Weights of a small text-conditioned image flow-matching model.
Model: text encoder activation relu, activation silu.
Rows from block 5 of the denoiser of a small text-conditioned image flow-matching model, named by matrix and row number. Rows with one number belong to one channel. Each number is 128 + 32 x the weight over its row's rms, rounded and kept within 0 to 255. All counts start at 0. Numbers have three digits each.
Before each channel's rows are labels from the 100 images, of 14848 (inputs lightly noised), where the channel reaches its highest value: "responds to" is what is common among them. Only what is clearly more common there than usual is listed. The data: photos with spoken descriptions (Open Images, Localized Narratives). In brackets: how many of the 100.
# convs0: first 3x3 conv (model.mid.0.convs.0.weight, 256x256x3x3, each kernel summed), inputs 192-255
# convs1: second 3x3 conv (model.mid.0.convs.1.weight, 256x256x3x3, transposed, each kernel summed), outputs 192-255

responds to: text has "grass" (33)
convs0.62:138141122122134152146119120170052168131135140131140136131109151156108055160085147072196096134122118172160119163148100078187100121133131073084184098115126129138150181130104148134059133116165102
convs1.62:169077100121118101068118130129205125128112166133129108105228073117118179097126127163083150098139148076046146106072117122138128093094139139179156148174065141121090168137149084101102123143074118

responds to: text has "road" (25)
convs0.243:129124137155123086113111171138170162157093130117133092112153158109099086136124104101177147170120067100104128101170091113119081135143171114112100152140080097157170150148097155158139093138160139
convs1.243:105116106100138107108182111113119141109091108126131150152142051157157189142138184145108092107149175147164136128054139112115170125158102152155123135148150156106106118060203074089098160101104098

responds to: text has "grass" (29)
convs0.104:115147152089124118103135107127184098117130104152162140119160085129127167102106156149232161140113110145150181112180185084154121117095145124110113164125178094084135108144152106162077130091165131
convs1.104:096105156138154132160116183127076160161152160097152138099125161082119128178118121106047124062125166107119118099113062158098153137092109111143126087155133186113135139142075131076151140150160150

responds to: text has "people" (71); text has "standing" (56); text has "sitting" (47); text has "group" (36)
convs0.175:187136104173126142145139072110187083117103129172119203134104136141102106084082122072156108148130130119077125084060170101142104166089099170119158140117102132139167107140155104060136059118128151
convs1.175:107142111120096143135127144134094158095145136124133114108144058099164119148134152126154165120141138138106116161139072157096115108118092084126123139051119143181129140103136186184117159116161155

responds to: text has "wall" (40)
convs0.79:182207105092126103133179153181193121140154095073111092131227098129128110076099082134090090152124101144123206141144094137148141145095141117133131075129154159177130128133135087114136107183143101
convs1.79:087129162076125156096088088083084169100122105160131177156078146170123106144193141128119116122078161110100053095097121148127113076122121104118125173056120062133128112130155155192117157062124155

responds to: text has "trees" (56); text has "grass" (32)
convs0.22:112135064124136080076101179127085128209070140217104105125145098067112132152144094223157160089165127137137074089123126123115117085114105133100118102145135104122085116167119140134175148062143126
convs1.22:157177162126141087176138078103145078136075124112114155099079165133034099209143128083179159051130129112145160128136063140135110149112120082121107160114167068175116133118169118120120161126168160

responds to: text has "holding" (37); text has "two" (28)
convs0.158:153185135133148095112093087112098159150173125108143141104145147133102111066117139126091126150123127138152158078111085089128064112135163166143120118187094118140152132169121090112116201087171101
convs1.158:116104127114097118083154169128156083162095103144138131167098108111066151159126108140112122110079136165110186157109150116092191144129047058159142123113114176135144079067146132180169069179111123

responds to: text has "people" (50); text has "standing" (48)
convs0.41:112115121079163125140094095207140122150046080103107154120140136114116096164117126140115128134156143061127151126082145114136080108135137141151088155104080117086094144168096086110117152140081147
convs1.41:144132122137084126106103130080093143101147192203126158100061132083113140102151117149173165084142158149160098134185095158121183142086108145145162101124161158147115131117131200149082090094167141

responds to: text has "buildings" (29)
convs0.200:143165101132100170084102194138095168134191147150110116140131106109143097153131134126107102108122148131173129088191154181160114126107111109154151161143066181119122089078142154137166107101136127
convs1.200:142067139152131127176169114108155125108113080123125069139131171125068137081120129200183145189151138116118137127126154150118151169165169149128163139133133081123087079148074103081067155180146124

responds to: text has "standing" (47); text has "holding" (43); text has "wall" (43); text has "man" (34)
convs0.166:213118208075133105140138155133134112128117088148157142099161090130117146110112071061177091147180118172095121103077123113097082143133155147184103136090172098184126143093117103136120140108138114
convs1.166:134199094116105168078128151129133121134153133121149254131128155109117102190123125116024153123090100116129096145155134129167116119056068101079183089153077154096132174153148162138165089073144166

responds to: text has "food" (27)
convs0.80:144127145115117081132110191137152116168136156138153153108110122113115143170149202072128088125108126103140124131129123168048167101220186102131196172119070157131143146145158178123097129140123176
convs1.80:141107167183136136136125094108108122109115112118165080157117099174150117080104106171147154183157158112136116099128203129178078144091121095135120096174129140152118064102097084088141120120154026

responds to: text has "people" (44)
convs0.9:104185169165112111130102132133134090139152116088090156087116116137121126142083158157145115127165131149135117097135154139101061124176082108157095110020135120162164097113140094160156116188007132
convs1.9:143070100109132141138148138145124145138114131186172122191166189109094095155158109111144108099087122085149095167141127117177140130165158123069110161194131110124094129156100186101120115070225107

responds to: text has "sky" (57); text has "grass" (26); text has "water" (25)
convs0.137:117087126104108165132087119145124120112103119100131091159174113143109102139137116113170124157093181078140126134132098087168107140122144113147113152075113094141179211112142118154148204101117109
convs1.137:159146116154137127141188132120102109154182123146069146122061167100114115139175166153093183061148109172162152134125142162143086139137103174051096104122156192115101076142094141128128039142132159

responds to: text has "people" (47); text has "sitting" (34)
convs0.63:169100161137154110101096178088131129181181118166173127125148122138082200166146121135130152164099142156153118092138099116139174036194147102100074110123129142116142122136106132178106121133074125
convs1.63:086178098133084132162145089155108099059120090117082153160112110113158075102134146133173150123184123103123137131148142144125036183127165197145177166121133115165086158161129136097141138122145130

responds to: text has "trees" (72); text has "sky" (54); text has "plants" (30)
convs0.74:136106097082157157115089202148130155140044148143146021114132139118122126154157141073068117066148106129106094145142109104102130126220154128104165165174105088116155155128100189127139102126111146
convs1.74:130106142128120073098193081128098086135191105132119164088131109078099138130121143201201150192119184117155117109160120087183074141119123107142123108154180118104088131090131089072149162160100075

responds to: text has "black" (31); text has "white" (31)
convs0.77:137130108097155090097114112121134099207145125163158158120122081101097108112160127106178105131127114118155130171129109142172164104116151106119134139076134117137135187163128099116165083089135141
convs1.77:108095159146159127143172147130100148059131134061161097138134151109161143157128160143110154131139109149114125062123216185102044149131143152144116105142120184121139067084126169160129169138139108

responds to: text has "wall" (41)
convs0.165:140123098127128125097108100118101170105108100117129138164112092106099135148131088102112112075147139148105148149100114202102121105144084112127096125074125120114145072116140148093163064084112064
convs1.165:061178144148145125160143086108130034133181097172125143124132117103201093143099133142151137190087177111154111116147131129139136136101074090111150110154157083157124172138104129113094143191132169

responds to: text has "wall" (54); text has "holding" (39); text has "man" (29)
convs0.237:143083176154124131099143091093088143108140099153160146122109136083147178078102114091222132166147097129079164143130063152170068165083109161136128141152109078121151147150146105172056078134104129
convs1.237:135177098070091114170104169162087114153120136107105168166119129134100111155184122136025144132089144112174065093116169086063156134149135097164172128138138193150108153106094132156179135123141116

responds to: text has "standing" (51); text has "wearing" (33); text has "man" (29)
convs0.26:098146120142152147093125118078074098133120077122150171103189108091106109031141125087110111168125137102145178101085068177138105166099143110154141105148138159114170093123149131169104225158211111
convs1.26:175084087118123097111122162191195169160148187130106127157118120129156144180114178122063112076128138131131090151156118123152069152102102052165162155096126124085096178150143126080132105081085102

responds to: text has "trees" (58); text has "grass" (26)
convs0.108:064136128106120171153101150133095146168126121128093077087119166108127123139058108126186110123104124125107106068151155115114170177121108107147153124066182156093112121089126195127134181121172108
convs1.108:134077126082122143050140089157170098113083126066188111118137143153124115156135135158118154131116146149100131142108129184083097151141087106130108094146103077128151155182103056123074106123100162

responds to: text has "people" (49)
convs0.83:180202137101131098162135056133132168060056140071119142173171090135114132099109133108086152164140097074162118111105152173137115102093106163130115092102112142173130169127145090124198142157161121
convs1.83:105100147142127164119107126151138108085180159125168106094055181145160079162132068175153091118155137118122139174136100107134218081115183098103121149097160146085137068185063145129107087077113093

responds to: text has "wearing" (42); text has "man" (37); text has "woman" (32)
convs0.208:102129120117131155115101087139070162127120122084124182115176102064170128078130099134179201136131111136133085164138185080168130135098111132142140101123130144129156121128145062237081122136119099
convs1.208:134076135122126185146155127147169064121135106144116105147137136159042126164141156188108069053128141134139163082110077131116182117185081150124138188130107061149184149151118162121173074099162127

responds to: text has "food" (26)
convs0.59:144156153101125107162158131101151125186117099177101138137151121156119096135124091077093077138204136163072121149125103075085142165186089120105159119039131114149100164102158114122124101179090201
convs1.59:162121090147152118125082088158109153104151105113110114124108113122144137090140143179181191116019099122139136109136206073135129140180183161127096137169148149115144145189114104106131101127103085

responds to: text has "people" (62); text has "standing" (58); text has "sitting" (41); text has "holding" (37)
convs0.95:120123108125139143075130110118107140107160076145125161127061129159093125088085121157156093109140097096092112150094119131089070117129062113106159148146135111138088063110103137079123045123163097
convs1.95:165177193151093117145129124138125113133105170154153141132164097073092108153161061097131143198123147130123121142163097116146175125112106147188170100099091137189112208127123148193115188133120125

responds to: text has "building" (25)
convs0.6:121128097143097123168143155102116093059123121131141136172112135091142170116150140145159129101115133112123113100130110170164133115088101095150175131145088085124103176112141118067165135128085138
convs1.6:184135185105153118100163103117138152131155169142097126125121127145104117118124075109148149152156119156126138109088141116113133105138213129088099169119095187145131115161126110150096124121122104

responds to: text has "wearing" (31); text has "woman" (30)
convs0.218:170126110169178160127168143037137082146114134117184163096087163126173141156114063171128102107054162119110149079119143079145106098094100138130173170180131148153165105139108134140107175159131122
convs1.218:124047103129089125134091108198145143115142128138120081122135092091090140077084200111107150167131082126110091146133149127134118126127134108115090003185112099058124107163135101112175150123144154

responds to: text has "man" (38); text has "wearing" (36); text has "front" (28); text has "woman" (27)
convs0.94:131136114158126136143168084127113120149122113137119228120115140136109136154140120137183108135145128087138135084118159051137037129060085094143114157139149079163191116139126055148098142138113119
convs1.94:135131228144080120112109137129123096108127093119118085144136156121104139136145078071124121069103112153120082119097090167090162154078115110104147112118119123116151117108101218169159095155134145

responds to: text has "wall" (41)
convs0.160:161124091144107096116090092140131093079132145114137102148200156107043221096166082113085121072090088182088120105093099095192072137083138164171170144166157136140152112098113118121194147145098146
convs1.160:067170167121131135129149159133114161154153145127134152111078133121198066155107131111123124159189176125140109189149157132139128088090117147049100152133122162109066172126175122122060074150101136

responds to: text has "standing" (50); text has "people" (46)
convs0.138:119135141140100124139092097128103124038151094093117169129154097125114113049095117134047128119024126101146126099156106150168100198099160122112117102163110128150108115205098137170101150169161105
convs1.138:136101100128156135120156119120123109140135113094086086214105115162114158171186149147133118093152100175136144194120077104099162124154088137145127143078146176092184138075119119083121142137079155

responds to: text has "sky" (53); text has "buildings" (38); text has "building" (33)
convs0.211:102130164142153153072095193120122149093092138082107122146129097111103154135143127097057123162187151070095124146178099137135128141126143100092058110089100162071085184120085170064177095140075095
convs1.211:154149121123134140153158102168132089140167159136121123112120120147143108131138127124183122147057121143160155137151155135166026101121122155167122151142149090130096108098122089101093181182129143

responds to: text has "grass" (26)
convs0.219:157100168123141101192171080107208088094123106162174137102125112142111160081126122133145118079103142159155175108108185169199108179113190123105108157113191149128130162134134133169130151090157178
convs1.219:143137059081105118096069197160122132149120146143133166114132142151156100122134131083082108139133095125085073133158046082109146117119065142134105100149085116126154086162075123103112152139100130

responds to: text has "woman" (25)
convs0.15:131153102201091133101127163129175143166093116157138094176192170112141105121067089147074097091136124155087141143111140090184092141142156158125143158193133130161224171143105130092181154111164146
convs1.15:127133198088149129135098101115089106111150131085145207133074130142061115113155148117130120187106134098124120100143072195103166156118093097098114122088129157091081101099133178125136109134099095

responds to: text has "wall" (49); text has "sitting" (35); text has "table" (32); text has "chairs" (28)
convs0.47:118103167176141117139158153125139148122206107114143129121100122122114129079134171116083183138123161116124121118122113169121141153175127130118158101096148176168143077165168112163181059124157114
convs1.47:132146111170166121115123103102118134170065135102131109166148110151185113142153120161158120148141129119106111176150157117182111149071132112170152176150148076106128198123065147109054173169134071

responds to: text has "standing" (49); text has "holding" (37); text has "black" (28)
convs0.19:084145100096100098103157166106160128190151153173097145119131131157110087114112184130148135089095095162136159143138117083107135104104130147156138080134116131113106170171099146114122109109141070
convs1.19:143107152134132135150123112132112126091097119068191096172146111100153152133146082160162106145152145103109151095116085175112115164146135127120106124163157074160164133069160099141095135154124176

responds to: text has "people" (55); text has "group" (26)
convs0.215:155093114168117135139126098149175205116120150193111113086158101101150156091145048099156147086187125140099104167137122136207108105066077167125122121144129142079067094123121085095129108152083169
convs1.215:130160148083101134105102164119075054100110168101113204135112159130085112134093138069111116160093105080128164086072102149065171101148140120130139181102131120200160154123146182122138133081163080