Weights of a small text-conditioned image flow-matching model: 84.1 epochs.
Rows from block 9 of the denoiser of a small text-conditioned image flow-matching model, named by matrix and row number. Rows with one number belong to one channel. Each number is 200 + 30 x the weight over its row's rms, rounded and kept within 0 to 999. All counts start at 0. After the name is the row's rms in percent of the matrix's.
After each channel's rows are labels from the 100 images, of 14848 (inputs lightly noised), where the channel reaches its highest value: "top examples" is what is common among them. Only what is clearly more common there than usual is listed. The data: photos with spoken descriptions (Open Images, Localized Narratives). In brackets: how many of the 100.
# convs0: first 3x3 conv (model.decb.0.1.convs.0.weight, 128x128x3x3, each kernel summed), inputs 64-127
# convs1: second 3x3 conv (model.decb.0.1.convs.1.weight, 128x128x3x3, transposed, each kernel summed), outputs 64-127

convs0.113,105,200,168,198,155,184,222,194,196,195,123,92,198,202,201,189,206,180,212,175,173,120,162,214,195,210,175,180,254,249,187,196,160,203,168,240,151,212,141,236,191,182,226,196,214,168,221,178,148,262,155,219,187,200,147,207,190,217,155,167,174,216,177,195,186
convs1.113,096,233,211,164,215,263,221,188,217,204,196,159,207,197,181,156,223,213,224,175,203,178,142,179,226,247,185,247,192,141,194,249,229,215,234,214,263,158,221,190,163,158,206,197,190,208,193,213,151,216,210,235,168,186,214,218,253,183,177,222,193,177,172,221,172
top examples: text has "people" (44)

convs0.64,128,97,199,181,194,182,208,195,172,110,185,158,191,212,208,190,213,197,205,228,195,186,209,142,197,220,237,230,189,180,206,176,210,154,208,198,226,204,203,185,182,235,198,185,191,219,197,185,205,192,218,210,211,172,208,194,197,167,220,249,202,215,207,255,170
convs1.64,109,168,221,211,205,274,217,174,181,246,187,183,179,278,219,162,160,216,225,217,213,258,183,238,209,188,177,197,222,162,175,231,169,239,214,194,195,201,175,236,197,185,207,212,165,183,198,206,120,212,235,225,223,198,182,197,193,174,192,209,188,259,179,206,276
top examples: text has "wall" (57); text has "holding" (47); text has "standing" (47); text has "two" (33)

convs0.57,106,173,190,150,173,204,186,202,182,224,245,233,206,158,191,201,172,159,185,171,237,203,177,167,205,159,217,184,231,188,153,214,204,247,221,224,201,168,215,232,202,219,175,275,231,184,149,213,190,223,217,193,196,166,193,200,225,176,239,65,187,200,193,167,188
convs1.57,110,233,186,264,205,204,181,208,203,169,139,168,226,258,199,251,165,207,234,266,180,180,197,238,196,192,220,230,186,207,242,199,167,161,249,221,213,259,188,200,147,194,190,229,174,144,211,211,184,194,205,177,170,201,166,247,188,208,227,242,177,146,165,264,188
top examples: text has "wall" (50); text has "holding" (36); text has "two" (28)

convs0.73,093,178,193,220,172,246,182,159,171,228,180,207,189,158,240,173,105,197,179,176,252,180,204,205,140,229,182,172,183,243,213,184,231,194,195,194,203,195,199,194,190,227,135,240,201,227,204,167,207,198,249,262,144,217,193,221,201,218,194,201,177,190,181,164,218
convs1.73,079,157,172,184,245,174,228,184,221,231,205,150,206,223,171,192,185,234,200,237,244,249,177,253,203,197,187,192,216,206,210,209,191,217,231,229,199,203,254,205,192,215,171,224,216,192,232,187,219,194,176,246,212,193,207,188,179,194,190,165,167,239,154,268,226
top examples: text has "wall" (56); text has "standing" (52); text has "holding" (37); text has "woman" (25)

convs0.47,117,187,199,167,262,206,181,189,228,192,225,187,229,227,207,208,236,209,186,220,193,184,188,200,192,184,189,190,161,186,154,196,190,204,184,209,191,187,211,154,148,200,186,213,175,209,211,218,225,209,192,200,265,238,243,273,212,219,190,179,205,205,172,180,217
convs1.47,139,220,202,223,193,225,196,207,212,190,153,200,198,219,254,187,139,244,220,192,237,165,215,193,226,169,177,131,182,220,197,196,156,224,234,256,146,195,221,201,233,244,263,243,206,175,142,170,208,195,206,191,238,185,196,181,169,252,150,251,214,245,238,217,198
top examples: text has "plants" (27)

convs0.7,072,153,208,199,169,209,160,217,193,217,220,210,204,170,215,225,186,249,141,187,197,231,229,252,209,256,228,192,192,187,170,185,208,247,210,229,184,162,233,195,204,179,189,168,178,205,234,215,230,181,207,206,171,236,237,172,167,218,160,253,171,211,241,200,186
convs1.7,070,230,201,260,227,182,158,206,213,280,204,202,200,224,233,219,202,187,247,189,223,223,205,166,154,188,166,251,201,204,225,220,222,192,163,233,190,203,188,164,192,210,211,219,237,228,204,191,196,256,194,219,195,175,192,211,278,235,222,182,246,217,199,186,195
top examples: text has "wall" (42)

convs0.122,104,168,217,225,213,223,188,179,169,210,251,202,201,189,189,190,245,147,54,179,207,225,216,188,223,238,280,185,198,178,267,180,196,209,243,210,232,208,218,214,222,201,216,221,210,220,162,216,202,199,193,216,252,212,196,176,215,177,204,247,181,213,204,184,187
convs1.122,090,221,245,201,232,213,208,166,217,251,185,205,187,200,192,160,177,185,188,202,228,244,170,188,146,172,171,240,236,191,203,213,223,171,178,199,162,240,253,206,171,186,194,167,194,195,216,215,172,220,241,154,230,239,140,187,170,218,215,95,145,225,232,192,219
top examples: text has "white" (59); text has "black" (58)

convs0.49,121,191,188,196,201,170,177,210,148,241,243,181,202,181,200,199,186,194,190,206,95,199,212,187,192,157,152,134,208,242,159,224,256,239,178,197,178,193,172,197,179,206,146,247,195,190,184,203,202,204,189,219,232,237,169,219,209,165,209,175,248,168,224,214,228
convs1.49,145,213,247,176,182,171,175,176,181,164,208,226,239,160,262,204,193,181,178,191,217,171,277,202,208,201,245,210,181,217,211,225,165,191,204,169,171,270,203,231,175,148,203,174,179,213,236,194,260,212,191,171,265,183,256,178,208,175,251,226,230,161,243,198,183
top examples: text has "grass" (34)

convs0.21,086,241,201,243,199,205,198,202,171,174,190,238,195,163,258,151,229,149,197,168,213,236,156,198,179,166,223,160,228,222,232,230,167,204,171,172,180,229,146,205,182,175,200,149,278,199,217,218,236,159,179,253,188,138,231,205,153,199,204,164,173,152,176,229,148
convs1.21,078,193,169,194,156,196,241,174,227,240,260,205,251,215,164,209,220,190,184,233,258,190,189,233,199,206,172,227,191,186,179,193,228,248,264,146,178,172,148,236,253,230,184,235,131,182,219,197,194,232,214,197,202,269,214,229,191,214,217,247,233,244,229,171,227
top examples: text has "holding" (36)

convs0.30,079,202,188,207,197,191,142,184,230,215,242,222,243,221,192,218,260,235,239,197,178,222,250,239,195,261,197,188,231,200,218,219,175,199,145,168,101,217,200,143,190,162,188,224,224,208,196,182,161,170,258,179,178,198,222,189,187,194,184,185,144,194,175,190,212
convs1.30,083,183,258,227,211,235,207,203,220,225,159,183,204,209,199,181,215,257,195,246,266,203,239,177,171,140,164,156,164,242,189,193,220,200,230,196,196,164,243,181,204,211,198,207,172,170,184,210,221,247,200,202,200,171,206,174,237,188,181,234,186,197,216,214,192
top examples: text has "wall" (52); text has "standing" (48); text has "holding" (42); text has "man" (33)

convs0.70,091,211,216,181,159,181,230,178,221,170,208,233,212,188,224,210,170,185,238,214,146,165,192,224,171,214,177,185,240,189,183,162,202,165,192,248,184,223,142,165,163,214,228,187,160,150,224,204,176,191,196,230,181,180,220,207,233,209,230,255,224,213,218,188,195
convs1.70,100,222,202,215,160,226,200,203,174,274,176,134,212,238,203,230,196,187,172,184,201,172,233,218,226,152,221,229,225,216,234,199,233,178,211,201,236,230,194,130,195,140,149,186,227,215,189,250,192,141,181,197,177,184,193,138,239,223,217,168,257,176,165,211,207
top examples: text has "two" (28)

convs0.76,088,156,202,235,211,183,209,199,218,242,209,280,188,186,151,190,233,252,200,212,189,239,162,228,165,232,139,205,196,238,215,146,221,187,177,251,191,193,155,171,197,206,245,235,157,159,173,183,156,249,230,273,168,175,171,225,204,227,196,161,196,210,211,231,267
convs1.76,081,240,186,212,219,158,183,193,141,191,198,185,231,202,221,210,234,207,228,185,260,155,212,208,238,154,244,239,178,201,228,242,214,179,207,210,149,180,206,202,151,206,137,214,211,240,170,190,236,175,193,160,195,129,256,202,193,220,205,243,196,155,171,239,218
top examples: text has "wall" (60); text has "table" (44); text has "sitting" (36)

convs0.53,083,155,224,213,210,167,159,192,257,229,204,208,186,241,217,206,232,238,223,209,187,248,268,189,224,180,219,247,201,222,224,162,226,199,126,213,180,159,205,156,235,149,197,213,228,183,220,185,192,186,207,208,200,258,188,227,204,161,176,194,240,198,169,128,208
convs1.53,105,235,191,182,185,202,229,198,191,198,180,271,182,161,159,231,170,166,172,244,192,171,208,204,183,192,166,175,172,231,200,196,195,184,217,195,218,209,237,216,206,216,175,256,176,160,194,193,272,253,217,211,232,185,200,193,127,197,169,233,203,211,228,267,246
top examples: text has "wearing" (29)

convs0.78,095,204,198,187,182,179,164,224,244,235,234,212,181,239,231,240,208,198,199,185,156,218,155,246,190,200,169,216,147,164,227,223,162,244,168,242,205,230,127,169,175,181,164,228,175,182,204,199,169,148,236,191,192,181,195,225,148,156,202,199,161,165,225,170,257
convs1.78,087,178,224,259,181,247,174,211,188,190,199,183,188,181,177,185,176,225,214,213,234,233,260,189,172,225,185,232,233,209,195,195,182,210,178,197,169,207,168,214,223,207,121,200,179,220,211,204,140,193,191,200,178,163,183,168,233,223,179,191,205,186,226,235,158
top examples: text has "standing" (49); text has "wall" (42); text has "two" (36); text has "wearing" (35)

convs0.119,108,236,198,213,157,210,228,205,178,214,210,188,177,158,230,214,184,219,128,185,188,168,219,197,213,207,232,217,210,176,202,172,204,199,181,231,146,186,197,142,212,231,207,166,175,234,168,148,257,208,178,126,237,188,204,207,162,215,208,224,197,228,214,195,128
convs1.119,108,207,239,213,236,218,204,180,253,207,189,210,192,214,137,171,207,230,169,175,196,201,159,212,153,203,210,228,196,213,189,241,242,227,218,136,187,197,193,234,179,196,203,155,200,276,186,234,167,249,215,179,225,217,196,140,141,185,202,177,194,194,209,241,209
top examples: text has "white" (29); text has "black" (25)

convs0.118,071,235,194,205,190,178,179,159,225,239,203,201,194,246,164,227,189,199,230,162,202,159,161,141,183,204,207,211,211,164,215,186,216,157,200,218,202,232,153,217,242,210,173,240,200,196,184,178,183,239,261,207,262,267,207,249,220,202,171,147,184,149,228,190,236
convs1.118,068,221,223,225,203,198,302,181,183,216,199,201,228,166,207,140,239,195,210,225,169,160,220,249,234,194,237,264,170,236,171,206,201,203,187,239,193,197,239,193,230,171,239,202,232,166,186,237,255,193,182,202,160,178,160,190,185,158,130,169,232,215,164,200,182
top examples: text has "holding" (42); text has "wall" (40); text has "sitting" (34); text has "man" (29)

convs0.18,075,219,189,235,177,203,216,240,208,211,254,212,152,258,249,180,188,217,213,236,190,175,205,206,227,184,161,150,206,225,177,196,173,185,219,271,259,206,207,184,206,219,188,132,228,184,162,222,189,182,255,227,218,206,186,149,220,256,214,198,192,222,210,180,193
convs1.18,080,220,200,164,211,154,177,212,165,149,172,198,213,232,190,237,224,150,206,185,194,205,172,195,210,166,232,217,193,177,127,147,212,175,137,238,123,203,222,190,246,185,174,204,194,187,220,227,232,208,211,182,130,190,263,206,194,125,219,197,189,162,186,196,207
top examples: text has "grass" (26)

convs0.104,088,211,218,204,191,178,191,200,221,136,215,243,140,121,216,172,210,185,161,207,232,237,185,176,207,256,164,217,239,228,272,210,201,128,202,201,230,220,214,131,247,189,202,203,243,225,245,217,188,212,175,149,188,197,202,203,201,218,165,205,204,195,218,210,247
convs1.104,076,215,175,209,236,155,223,181,209,242,186,240,205,268,246,216,178,275,199,220,169,201,191,206,169,188,172,203,254,150,203,230,234,203,175,192,215,160,223,163,226,207,221,199,166,204,213,229,266,222,188,213,169,263,210,196,178,169,208,196,207,165,202,209,195
top examples: text has "road" (26)

convs0.19,104,164,236,226,198,207,277,206,188,216,171,183,229,169,168,177,220,193,240,197,216,160,166,156,209,195,211,203,207,172,210,169,197,201,186,174,231,185,196,276,194,195,267,182,141,223,169,220,246,186,148,186,202,173,209,173,201,163,192,160,110,204,192,183,196
convs1.19,120,261,183,237,245,258,219,197,174,195,186,215,206,225,213,206,167,219,228,179,218,206,212,216,196,225,186,256,253,193,218,238,187,121,223,209,187,203,181,180,231,202,158,200,191,198,186,226,139,231,189,236,194,232,163,229,169,203,194,241,257,198,170,196,192
top examples: text has "wall" (55); text has "standing" (48); text has "holding" (39); text has "two" (36)

convs0.94,103,163,194,175,190,188,241,193,225,174,193,212,216,219,216,204,170,233,188,198,220,148,260,201,204,216,257,174,205,229,115,260,187,205,211,210,180,181,211,194,231,250,202,209,284,260,198,205,196,187,147,153,217,201,179,174,215,189,202,200,194,205,180,207,199
convs1.94,076,214,204,217,199,169,164,203,161,227,188,168,221,218,246,258,215,227,262,201,191,221,173,202,203,185,187,233,220,181,212,193,214,197,147,158,189,149,262,219,167,143,201,216,207,160,171,117,196,196,219,234,173,200,221,219,204,209,210,234,148,245,173,175,168
top examples: text has "buildings" (28)